config = dict(
    train_examples=45211,
    crop_scale_min=1,
    channel_attention='se',
    stem='deep',
    beta1=0.9,
    batch_size=256,
    lr_schedule='cosine_restarts',
    warmup_steps=530,
)
Rows from block 4 of a small image classifier, named by matrix and row number. Rows with one number belong to one channel. Each number is 128 + 32 x the weight over its row's rms, rounded and kept within 0 to 255. All counts start at 0. After the name is the row's rms in percent of the matrix's.
After each channel's rows are labels from the 100 images, of 14848, where the channel reaches its highest value: "responds to" is what is common among them. Only what is clearly more common there than usual is listed. The data: stained colorectal tissue patches (NCT-CRC-HE-100K).
# convs0: first 3x3 conv (model.blocks.4.convs.0.weight, 128x128x3x3, each kernel summed), inputs 0-127
# convs1: second 3x3 conv (model.blocks.4.convs.1.weight, 128x128x3x3, transposed, each kernel summed), outputs 0-127

convs0.36 103 [119 107 126 153  79 152  98  89 110 116 118 157 125 149 127 107 125   0 130  75 145 172 123 112  86 103 115 140 147 104 125  97 165 125  91  98 106  43 125 158 110  88 129 106 127  91 125 148 127  96 129 126 128 129 177 128 145 112 114 151 126 126  81 143  85 129 139 115 141 141 147 124  75 121 133 113 160 125 100  85 128  52 124 141 129 107 107  89  79 133  81 120 105  47  93 103 153 129 136 144  91 125 119 124 119  59 130  57 128 111 129  85  77 128  35 135 132  67 129  89 125 135  90 158 125 140  99 106]
convs1.36 077 [104 118 132 125 162 159 147 118 141 167 101 117 142 107  83  45 117 160 132 123  94 127 125 126 158 124 123 139 129 134 121 165 147 152 125 135 177  72 140 128 150 136 146 123 132 131 119 112 144 131 159 114 125 143 134 113 153 180 174 116  82 132 120 126 152 131 133 130 124 134  95  82  92 162 130  45 127 193 127 108 108 129 132 119 115 207 112  90 151  86 123 122 105 138 146 134 131 102 122 138 121 138 135 105 115 104 124  97 115  50 113 121 214 145 168 121 131  95 140 222 139 147 126   0 126 167  85 122]
responds to: tissue: normal colon mucosa

convs0.43 077 [129 134 124 154 167 164 141 147 179 129 127 117 128 134 116  85 127  98 141  66 168  97 125  96 169  86 113 143 117 103 127 169 138 117  65 180 178 162 123 114 127 142 143 161 115 121 150 100 127 117 127 151 102 105 155 154  73 141 115 143 163 133 107 118 138 121 177  60 112  72 152 185  51 133  93  95 151 199 121 177 180 127  65 107 163 110  82 154 115  77  93  82  54 155 139 138 148 120 120 136 125 138  24 113 163 129  95 160  60 133 125 138  70 160  88 117 160 130 142 114 138 128 127 153 127 104 148 163]
convs1.43 118 [125  86  94 148 140 119 114  45 104 155  88 153 115 112 123 134 177 129  63 134 161 126 133 124  93 131 141 109 144  56  97 164 159 146 137 137 132 131 110 101 140 138 106 156 141 187 134 131 163 106 157 212 128 131 138 132 114 100  88 115  87 113 127 139 140 124 178 123 119 137 143  90 122 148  89 145 113  39 108 124 106  98 162  89 108 130 136 137 134 102  92 134  82 117 140  52 129 176 187 102 106 164  81 122 191  57 206 130 130 119 146 180 145 172 120 100 102 147  59  96 147 126 119 142 111 126  91 205]
responds to: tissue: adipose tissue

convs0.89 102 [ 95  76 101 134  12 129 129 165 133 158 113 167 115 113 152 138 120 160 112 149 117 152 123 145 134 121  27 148 115 118  76 138 144 164  96 108 135 133 130 125  83 153 132 107 132 130 109 131  35 151 101 144 129  75 122 135 133 139 138 110 153 171  46 139 123 137 130  95 148 175 145 107 153 124 138 143 168  96 105 102 120 170 171  85 130 136 165 141 112 194  99  73 110  96 169 146 132  84  80 143 150 162 144 135 124 164 127 137  99 152 135 124 150 120 120  57 135 179  66 142 135 184 121 206 147  96 155 113]
convs1.89 069 [127  81 135  95 118  94 161 104 145 145 124 161  82 129 105 114 125  78  85 149 150  97 114 119 153 132 135  30 142 112 207 121 140  88 153 141 144 131 119 125 128 113 118 125 115 170 128 183  89 123 147 150 127 129 133 125 191 202 137 140  99 122 170 124 102 123 144 129 203 141  84 105 129 114 115 133 136 125 207 145 134  77 129 101 133 164 191  99 114  99 167 137  81  92 119  87 114 134 143 228 159 146 168 143 122 100 144 170 123  80 108 136  67 128 106 142 152  40  87 114 110 142 141 105 103 189 110 152]
responds to: tissue: normal colon mucosa

convs0.103 111 [ 74 115 192 153 168 135 147 136 170 131 109  74 151 140 152  83 121 193 126 139 197 127 134  79 124 126  98 139 175 118  74 133 147 148  69 117 127 169  95 129 139 112 110 129  99 157 104 103 149 108 133 137 149 132 113 126  39 127 113 116 111 138 143  83 178 104 123 125  67 128 118  47 132 129 137 137 158 143 118 109  80 211 125 181 157 186 204 123 124 122 116 127 132 124 189 194 133 169 150 164 144 127 160 168 125 143 156 161  71 145 155 207 121 157 165 108  98 134 128 130 131 145 116  74 133 131 149 128]
convs1.103 111 [123 127 146 121  92 114 138 138 118 120  80 123 113 133 234  40  90 123  69 139 131 114 116 128 151 124 160 134 128 123 181  88 135 126  97 115  16 144 118 134 103 125 121 121 120 129 140  83  86 126 111 120 136 104 149 122 103 130  40 135  63 132 150 127  78 135 141 129 126 142  39 211 124 151 131 112 141 121  53 149 133 143 113 115 145  83 152 121 163 138  42 182 156 150 103 110 126 130 155 152 152 111 140 149 129 107 127 140 118 104 115 105  97 144  80 142  79 138 125  48 127 136 118 112 127  93  94 128]
responds to: tissue: tumour epithelium

convs0.110 110 [105 122 135 160 124 125 147 153  94 118 108 130 112 116  43 139 133  36 156 147 110 119 128  51 138  65 127 118 210 145 159 172 159 162 128 121 114 141 109 147 148  90 145 176 128 124 125 138 118 135 137 119 132 102 123 130 172 109 158 107 143  86 116 118 203 122 128  84 151 124 171  53  74 145 130  55 184 112 116 180  98  97 101  81 137 166 115 108 110  92 102  74 105 133 134 144 110 150 111 166 103 163 111 121 121 128 109 114  31 100 186 130 127 155 130 158 181  75 154 122 140 141 126  75 155 124 113 133]
convs1.110 096 [120  83 103  42 106  96 137  88 140 119  73 124 104 141 141  41 123 116  71 130 129 125 133 113  96 117 136 107 153 104 126  71 132 121  82 132  82 141 119 109 123 132 102 135 127 142 129  91  91 121 125 150 131  74 128 158  70 129 133 137 119  90 131 123  84 134 140 129 126 123  36 135 125 129 102 123 114 144 143 164 124  60 129  75 137 173 141  90 135 107 163 146  96 124 122  80 128 149 215 115 105 128 117 139 163  17 133 118 121  70 114 127 141 178  56 169 107 165 123 119 139 133 128  99 117 211 150 175]
responds to: tissue: tumour epithelium; tissue: normal colon mucosa

convs0.122 097 [ 89 116  17  92  88 134 138 156 120 160 152 137 120 112 152 149  89 163 159 162 136 100  96 133 131 139 109 126 131 135  82 212  47 152 120  84 140 155 140  84  74 192 133 107 146 128 137 130  83 122  58  99 123 101 142 146 117 115 121  86 137 133  53 144 142 128 116 102 131 138 120 143 119 101 112 158 125  80 134 111 110 104 109  56 122  92 121 150  71 151  95  96 112  59 138 133  93 109 123 123 127 164 126 153 115 165 134 156 106 109 136 131 139 120 112  68 137 194  53 113 138 107 132 146 131  35 142 118]
convs1.122 086 [127  96 120 119 141 126 140 124 112 167  94 165 125 127 122 151 167 133 146 122 171 135 119 134 132 144 128 110 135 122 136 139 159   1 139 132 132 148  47 115 124 135 121 149 140 146 123 206  90 131 149 219 102 133 144 138 176 140 129 126 108 115 127 133  76  89 132 131 184 132 137 134 119 136 124 145 123 134 126 114 121 111 119  75 108 111 174 215 123 108 138 122  74  93 136 111 123 139 166 157 110 164 100 126 146 139 154 150 126 103 132 189   0 132 135 157 195  93  84 130 139 128 196 153 114 136 168 154]
responds to: tissue: normal colon mucosa

convs0.119 100 [ 45 128 127  99 139 124 152 123  91 100 117 105  71  87 109 150 171 148 114  92 105 117 171 108 144 132  59 111 127 116 161 131 138 100 107  87  46 130 131 101 149 154  51 163  97 125  89 137 114 111 145 146 135 140 101 123 126 130 128  66 134  81 115 109  53 142  82 205 109  94 120 115 131 132 148 175 138  91 130  91 130 117 179 126 147  95  65 159 125 112 187  93  74 133 133  76  89 120 137 159 132 125 141 146 180 120 123 124 126 157  62  93 113 208 157  92 124 139 167 123 161 124 114 132  59 161 145 130]
convs1.119 090 [148 165 137 188  77 117 135 147 124 155  54 136 139 134  93 103  71 132 127 138 111 137 128 152 103 116  96 105  93 146 145  88 112   0 183 113 117  74 139 158 118 115 139  98 114 104 127  75 122 154 136 132 127 109 162 125 126  23 134 138 156 141 176 124 161 116 126 141 163 123 105 178 150  79 147  75 139 129 127 140 136 134 126 146 134  63 112 171  23 118 117 160 162 111 119 123 130 126 110 144 147 126 125 131 172 142 126 128  92  93 134 109  80 105 137 151 162 160 118 132 124 128 159 159 113  32  90  98]
responds to: tissue: smooth muscle

convs0.53 112 [131 156 144 157 110 103 128 133 144 115 105 130 141 135 112 167 124  77 130 120 159 113 143 142  83  93 129 176 158  57 137 114 158 145 135 170 134 137  91 173  76 105 159 126 148  42 154 149 157  83 145 139 126 112 172 103 136 131 164 177 138 139 122  85 143 130 147 105 162  43 172 130 115 121 112  72 124 150  82 135 127 103 113 146 130 128 141  97 147 125  42 153  84 105  78 148 144 130 114 136  86  82  32 125 137 125 134  87 110 147 135 115 213 115 154 158  42  98 146 200 126 131 145 135 169  77 118 113]
convs1.53 111 [132 145 149 126  79 132  88 190 144 163 107  78 126 133 159  71 125 133 149 131 132 104 114 113 127 138 125 136 145 169 121 117 141 159 130 184 149 112 133 132 130 101 163  75 110 136 142 137  99 101  62 111 155  93 130 124 173  59 129 111 139 153 135 109 175 161 115 129  85 141  72 126 104 142 157  46 151 119 112 113 140 135 142 150 138 179 114  49 125 131 127 117 172 129 129 177 132  84 125 131 125  52  78 136 138  79  76 125  79  70 120  77 172 113 123 139  91 183 177 198  99 136  63  96 168 134 194 106]
responds to: tissue: adipose tissue

convs0.105 110 [ 85 125 110 136  35 126 125 117 120 162 137 121 102  80 143 114 112 146 138 157 117 143 117 159 145 114  58  97 121 124 142 172 125 136 101 131 123 117  92 141  37 150 122  58 122 126  77 129  72 129 109 126 142 116 138 145 168 156 137  28 125 154  54 147 125 131 125 150 126 126 132 151 140 123 124 116 154  69 130  65 113 154 149  52 142 139 172 138  86 160 128  45 139  79 155 142 110 125 121 137  98 132  46 128 136 136 156 156 130 136 124 121 152 135 136  90 172 144  41 139 119 160 149 159 130  60 134 112]
convs1.105 079 [ 64  74 136 147  98 111 110 125  42 125  46 138 112 144   9  72 102  82 147 155 133 103 119 126 134 135 142  34  95 124 146 120 117 125 132 129 159 124  55 125  90 124 111 158 138 145 132 184 101 115 146 184 116 123 142 140  93 138 103 131 129 126 146 117 149  75 124 130 136 113  67 127 105 156 128  83 129  87 139 142 134  99 117  84 107 146 174 166 149 128 155 142 119  86 110 111 131 140 208 148 140 117 132 115 139 126 142 150 131  64 126 117  72 145  85 162 153  83  83 129 123 148 205 128  97 127 153 130]
responds to: tissue: normal colon mucosa

convs0.9 067 [169 116  70 105  75 135 137 147  67 130 116 131  76 145  31 116  55 102  99 133 157 128 137 121 162  99 100  87 150 153 113  95 128  95 113 128 133 150 185 156 143  45 147 131 129 160 119 158 119 137 126 158 130 147 101 193 118 103 145 133 174 116 151 162 125 142 114  95 117  73 196 144 123 146 132 102 135 165  83  90  95 108 118 131 100 119 108 209  80 108 111 147 128 156 126 110 171 143 113 148 141 130 109  88 128 138 144  73  81 114 139 134  64 194  84 114 121 109  87 149 139 156 123 150 153 136 147  35]
convs1.9 119 [150  67 112  95 146 139 113  32 174 128 123 143 130 129 121 113 154 134  77 121 116 140 132 111 114 106 134 145 132  82 126 138 157 110 192 129 132 131 203  66 139 155  80 131 154 150  99 114 115  86 182 163 112 122 119 130 140 109 107 130  53 104  91 128 126 111 173 140 122 128 120 108 102 124  54 124  70 131 135 133  91  86 144  84  98 122 138 184 125  99 169 127  40 115 180  99 124 153 168 151  80 174 103 102 140  44 157 128 152 134 130 187 115 155 130 148 118 126  75 115 183 129 139 160 109 151 132 195]
responds to: tissue: adipose tissue; tissue: mucus