{"model": "image classifier", "cutout": 0.25, "norm": "batchnorm", "beta1": 0.9}
Rows from block 5 of a small image classifier, named by matrix and row number. Rows with one number belong to one channel. Each number is 128 + 32 x the weight over its row's rms, rounded and kept within 0 to 255. All counts start at 0. Numbers have three digits each.
Before each channel's rows are labels from the 100 images, of 14848, where the channel reaches its highest value: "responds to" is what is common among them. Only what is clearly more common there than usual is listed. The data: stained colorectal tissue patches (NCT-CRC-HE-100K).
# convs0: first 3x3 conv, stride 2 (model.blocks.5.convs.0.weight, 256x128x3x3, each kernel summed), inputs 0-127
# convs1: second 3x3 conv (model.blocks.5.convs.1.weight, 256x256x3x3, transposed, each kernel summed), outputs 0-127

responds to: tissue: cancer-associated stroma
convs0.116:138179120136113076117110175093135091130110060156100117109098105132139134134069130130063131178042064136042138128122138115054142091126127101135111056128138071134071096100135132129119173115095134085102096129130078160145143137120087100109141100133127128060162127073153141126086121107150136117132131075118086130083127168124066114116183128081136122137159127104175168105099056140101101158138
convs1.116:095123115130074135142132157167107127081112134120136121126142134049128142143173103123128139160149125123127128170153148161081137076147100131122196147143161139155078146106111126113130115124240134132138128138124130136122157200108144138202165135162169180132118136123133047116140153058144138092133149160095129051145103134184132092202136077127132133148134131101121124136040114063166112121142

responds to: tissue: tumour epithelium
convs0.92:150053125126110072110121129151111102160150138067160125147143161081098120151141126098125122123121124110138117124103123053140156117140077104137123129150124161071135113093130113168133150089151091138077095059108124129127162128106126122158052117069105131120047128099119160119111124107136126119146071133032142028092070147139125151043201114162134135137111131116095117179167158151116126081138
convs1.92:090164131150170158051119198152103126143127106122150134147158138195128094104147130125169138166199172138114111167200174123132137129141121093168116143077092078067087131166127120124133176122161080103159183167192127155179121125129057137124255158160118156092112128166167145154080149166122122188113145150111113217129150087084119196114139135151120140122152127167104129123119185159137095196167

responds to: tissue: tumour epithelium
convs0.226:124114115199100037104129119121100172091056053125124125079145153154136122202101147141175119154130121080158115000117095116076155174170172107130121136153104151121112124164151119127111108103145139126126071127142125181144142170119130120156141131140083150097125102119144125129102127172153101133140183153112143139097115176121129117113152178121108117081123129043138089136126180116125111054147
convs1.226:136129123075169107198159090144096101145125090150118104147121150129060120209071056126156137124197111124139070121187092130111118144161088099139122126125113122136132126148120077023141138146087128146157144123138131114084128136160030089156127130161137120084144127139123105133127129193160152129129119125122112168176120160153117134149101161132103123166041173128136081121086098140189125111074

responds to: tissue: tumour epithelium
convs0.17:132130114124122128076107125166139124127154120155105104115090115148138152086124133129077160074130119074132113147144120127089138175144231092136159117119096149124084134242032091049115061119102150043136150148110129169139127160110173121122181115133083093118128146121134134129070118138065102122131147123132108121138167160137111054164140131139069114066121141103124121129088163129131097128115
convs1.17:091110132126153123133139137131102172128144113140127126109086111138123110150134114114131129152124135132132102118107110128131126186128136066197055141080128076123118131128135103161127088159103110114088119113112145138131127090058133205128100156116073169125122055130129075121136127144150153139128130056135128190130138141173153140240093163101089127128124149219132102099151120104085147140115

responds to: tissue: adipose tissue; tissue: smooth muscle
convs0.65:169143131133127108138095124089126154102090104138146091131129195121139101203193116147132134119098135104047096136156153088203151122133138113161076131107086082090110142125143113145156155114119136152143122115100124144151089156092183131141127149124132099062088111090152065015117143091131061059121111116143130121147177115123119111024152158121097111124109149078109078094103145140123124114157
convs1.65:152152101143118135134147117166196022123091130121209119136132142074166099154125135172073130133173143081130182167141127198179108127132080133131149136222128148145154180135172153087168142142138181087173170145141082132087182112118116138153154136153146088087095157130146132129124170147149115125131155152126134083143177091122141179113189101073183127134125074126079163067080129137119125106146

responds to: tissue: cancer-associated stroma
convs0.3:128128131154117130121107169111103144133131067143120115130063104154157114144060101127104098125004071122079083125132155126046134128151133091137106073161127109128099110119165085135121180103043109115063133123111045178118132120106120108114129117116124128124127100068137139145123124119090171140127148055133123160097115155136074041129179142112081096127109170114132117112125103120094133165148
convs1.3:073132035109141158068150128159197125065105185104181093136110088078136138140129126166128078173131145108128169155142113186119129135142104125152143148149191157120080169129115128131162200154159108077155189113113138110077124157106127150209156135150138133107106094120142031126161152078130196109147149138110111106169100184154138084124197139171120105108136130120156106067095124068117140133126

responds to: tissue: cancer-associated stroma
convs0.201:126114104143103145121125220129115129149186145157072114127070068139197100113105127139135115162054018158088111133130134128085170127129129073105126060179137111150098104153178158127097177126102118130107138137131092136115103093116110113192060109099134139141151121088156091126058118114080198166131137053117125139137125129120111098125130143140106136120132145117133161107135103133102170203119
convs1.201:122100105130120129103131125133170133053106126104132115091120148072133147126115088128075152131142145118097116108119124155123151126169128130227124118148207127095087191125124117128168087134182191122064082168102141141127111101104111188136145116181086153111127124092123136168177184090198129142118147132128128073147095169135145117114159146114139138078134122152146133098118132134124129127159

responds to: tissue: adipose tissue
convs0.26:136121092144108041097120135111130131127085076131114126120168122114138143139131129118133142135100112120127149064136109123111131162179163134127110121143081154105114129179079121122117141112182119074152104154124128189178118183092140113125171117136084145076115119115134124132038126165128108128126223154132120098061128185128097104140155127112129100052133133005149106126144146121081123036119
convs1.26:121119110043193123171130130138112120159108090183120093139097143122065112221131117126145121151111131155150127133133139135124120138133105048151092053114121124145128127201123121077116121174097135130122126098137153143094128144134072095161096169148147113157131092179124109132129130169133152133118126051105119161155097156150129125149105147131059155118136247149129088122061096154133133178117

responds to: tissue: debris
convs0.113:174125141142132083131176120104128131136119077168141151057110134086101155184188146156099102043106141083086122129087085128116130154151129157137055150097076100114099127093166088129144174188125127096132106067130129184170174143161163136163119136127084123124121122123167075107060136112133106117094105068120131124127134122133067111143188117176128115129060132095126180085103148137198154124115
convs1.113:179140132128101135172120125077125115147123080140148152124145159108138054144139086161134184132130127129086117096141143151147127112143128136139128142195099065145130162129154151060133140116132148129130128157140133147018120112134067123085137131151078143154110199134142139130130135155174095147112113159131119119131149064138158175142131085140191114083103122132126192118060128136181120126180

responds to: tissue: cancer-associated stroma
convs0.209:129175121125129150137097164131092130111132101214161056175127186120117169135106151119168118112072131125079092147131096145114120122109151067143088150080156156144127132075109118174151224056068119104121120124132140149110033090086070112151170154123061141087137121109147133124144132135149121149130124120110101161168136122130149143128144104077074084076135141112140069131127135133085117199137
convs1.209:147127114128155152127013112201146117120086164124151126136104128114122172104144176134133117106114153085121255154120123151146113123142135144117119056190197205132135183161136132122127136117122156159140125147135103127130150090129140142145135062133199097133109054142125126115181174123125118040152092138127148122132134149078133127098130100119102143155160108133110127136132148129033132121088

responds to: tissue: smooth muscle
convs0.134:130132070108120108143120118158112077156126104118135086062183145106077123201170140130107110073074162039113130089127071124131077130077084099134131145117114131161105103100091111091104118134104157139085076136147134161140153167173115123114124124124125154117124117110184101117137148128137123128105098170177158112178136127044198130123167054152080162127121183117133131107042167121167121145109
convs1.134:139116127127139171144168114143108094158128081130133151090124133152116085154136172152144128122117143129184162092110103159229109126092137087092134127209115132196184140125091177149147120127123126132163102134131147085116127170139123126050092192124126129167123139074123137042136070125130079133139124099157127063122130114151132255133128100125191117166124105122133158139092128119157118133131

responds to: tissue: smooth muscle
convs0.120:163123204137106173099097135148137160103104093138044062080175181094131143219148166159131161103126050151073138147128122138135151125106118146156058146090142140115133139129120145145150140134118114152129123123167128109153112140073114126136120115131122114101139115197167094076036142143151100095058097031144132130113144130091152079069150144135123143141109093108147108100151129161139129121165
convs1.120:189136122132108190153122118121149120175125106150180130077110134101137072145129140119089109119124112123127148093106129160195086123136133109111116128161088073128220155114159143130146103105102162139130161136123125129107165084174115107117124142109102121143100154134135154024159079140161061138091127183143116115126190124157113203117131132087211142163090055130089181119097119130117118077127

responds to: tissue: debris
convs0.85:137140116146081032082114152043165148138192107134080091080140166100158187130129148144060141131130139127114141112110086107087155129107135123124134132060117124124122129130108140140119184118120146138139142110134089128220181203128150097142122058162135138118133124164141151125082101142064127126109115117128107078118141184117105048117158106150177112152094121091131196102148126144140062126138
convs1.85:085133089125127143127078164125069116126127140148094130184126121091092124127128088061099144156116159150129111172163123109120139079169125126133171191121122080127124120166088102104117174132187123146119125099104143135145131164091136081197159132146078133139186175145128103131118175139143146184127162170153134135197137111158126109117132075140148224084211129145126148112030068194173123118174

responds to: tissue: adipose tissue
convs0.132:132096124200084123126065120166124079172117248101113154105145133116131163155100076130113126159109143140180142113164116126113109115095110146100124125014183141163194120117163091145124126185131154152165117119119169061129126096129160130134148126176108171172136091140165113132171162129062126138168139149131109078136090123104136132134139071136155153159150104126117138133199144143087144160097
convs1.132:094167139134138205125131179122182131139149117174144230143145146182141139106169152132191090089137165070192130122140140130117069169105105125134120138187128184142138100087099171128154171124132182139196183144122149133146119089122128128092106124108125038162169082135094159120145129129112104125136146121129138167113077193108076152121070148175072153143155156094122138175137112093063158121133

responds to: tissue: tumour epithelium
convs0.145:113104186165209044084100133080155158072153134154191127151070182105101120149130164118139115091128184116159167139131131114152146153120142116141160231086111122120106121133183134123128139135090113162159110087189106171136139105104132149112152127113123116081127156125128147092116092079029184126088114111145135150104107104109141135076119120129152122125088090131087109116099192148126136160180
convs1.145:142119094127137109071100197125107128066084103085117131082177090177096108140099144115048163170153184154115134126125126114131127117167139114121117191147148137135140133144117126114125128133097185137130135127080160134190102049157073139181159144112156137103133159124131129124166124077153146123062147161134123132110157120126156151121132093084131168135064067176135133098118160155132119127107

responds to: tissue: debris
convs0.208:111124077076117134177136100109143121106152120121157124080149134099111038144089133121127123050130150137124092123116055107121122150158134173132118117072153128121150132113143087070123123130125140084047128116078140143129142182134091120128122167082062118114100111022125103129144138145139049105130117203130109089158143134145136105200153128160128087144128141122129125145062166132206163151130
convs1.208:135124121149127162138170132119110098164136064153148142100108128130122103120156114152135139132117180095146149102129116147182154143104132158142197176209119080153151126142126217085126131117139103156126131136135131111117129164124076122125143134204136084137130188142139124112119138154148060170135125139140140081085134115178157204108156119156199105109121132093159196130073124150173115130138

responds to: tissue: cancer-associated stroma
convs0.158:177137128151107174103110132113097124116115121203138095155146154128057171153092173123145092125068108136123150132136122133102092150150133086137099157077127141131124155077137114206142255120114068114125084101161122113073058105121061132139155163115065148106120130115139127142166138108134130148099149134078127148145129117124135148123156090070074091104113120120102098123154120174092136153111
convs1.158:178134128128133140136000128162171106131119192093155144163088139142143157096127188128127102047145146091131201128102126153179128140119131190113117112144176183140141205132145101129086136094125163160160167138172096174111164099144134150145131086125185132126122116154128130120161171143113128087139169156127128153164120150115155145072132130133136131165157125094100131120136142147103106153115

responds to: tissue: smooth muscle
convs0.237:114131142109134098167031165060129163125114136121176087093135152066175119168114117143135139119107131136071062126131123123111103121128141136124145176129122222137182133154167158136193139049130076113131136158146063127120119111159079110183112144188143126171125081165129143128090119123122138118074116128148152104129165126065121096116151148102131120112125135085163046060128173138121129167137
convs1.237:101128130125102198129000096194081140127133107150135133131096124131087137154098157061149143155120124132138148128198126131106134146125143109094113119120160133114140131092127113130122148128131137171125128145115138127126125131126133098199138142108119164119151043102123120130155126166142124082174128071141152172135111189113100097206051163122051167160084198156129097074111129116097125106109

responds to: tissue: tumour epithelium
convs0.59:138147196133217144138104107052108134114078143139167127101130073124141132110166198136130106099122144114073138138123115159154143104116099116130093215138126144106161161128106049133159140088148148115102119117148137160087113121046096054138216179105084134113131127124134078036124141112181127095120144120102118127102164143126126117108101129172141133136156127118140183059127159151124142129158
convs1.59:157129123136092132156136118129132101117114109152168135039137154123129093121132138155133148135125128135046134126133184169129154123160113131172130085131198117084131157115147107121128104107184194131158103163129078148137125105126153147165208128174124135127124130191078076178219151022126115052069119146130135132172157131096151129170168113082128137126037115129089132059173139090124118130141

responds to: tissue: smooth muscle
convs0.117:104098131160132099147147113134090124126162114171147125163076141130117172128128111100136060064174135127127125124131128133126076032134085107168131136117150159142148118091111141115122136113098177057124108136122083158076139082151105055136131133127105131123106125118159152153128117058087082090186122130137179108130131125121139073067155070025152164116062166160120070176117140147071131119127
convs1.117:131119113127182135123125128139139244134149140124127126169197123208114123117139183211154126139088127126145120135144172110103085075169133122118108084130087196151151123137070136181132167135101110127161133123132134043111091187150143125107165158093245119152103052116088135130136085125060155116134087115134135141173118157088102118053113125180084102164121138094078099143164200125135123125134

responds to: tissue: tumour epithelium; tissue: normal colon mucosa
convs0.51:120046107111054158105060105120137121128133156155129108112126102183121131154082088132094162092128133148110077145141191143137151118103130105117167138109148195156133138191100128054089147114115192113147134129130141169135145111141130194068129118096178170113121134164142131167170104085054107084142088137152139127191133136077170121058134115054105129125105192159124126151109148117128148108091
convs1.51:133081126086126129145106132123114168046174128121148135140126104134132119130108166134047139102108116150217090102135124144110153107122157159095113129048141134120186197084124124147136179151064123046082100119116125151092140151110070115136130204088095203119145107157108114097143082129162197147053127058144118142155068149152197119183131163116074087126047150176102115102140120112121111193085

responds to: tissue: smooth muscle
convs0.228:123131106079129106183110113126116156149144113166113117161123154118125130140142098108150113107129136117099107099134141128135111058080028131157125144131125169142192109066120150152133129109100122046143084146141131117065134071156131069109126152136136126135131100133145113127148121128056061118157099136159177122149157073072159087110165070088155198110087140155138000140130153129107141142129
convs1.228:124127085129140190122070124143135236132144141132131130174138136130146128127134177133191091133109102116195126152142125128118102066143130133097093042142098207150158127129077144210132178128076120115166108111118143076118127128148126126117135126083208140144126000124116164061155075131081140089157126079154130132156119165098096111130082128169065106134132135107108079149132131128103125116120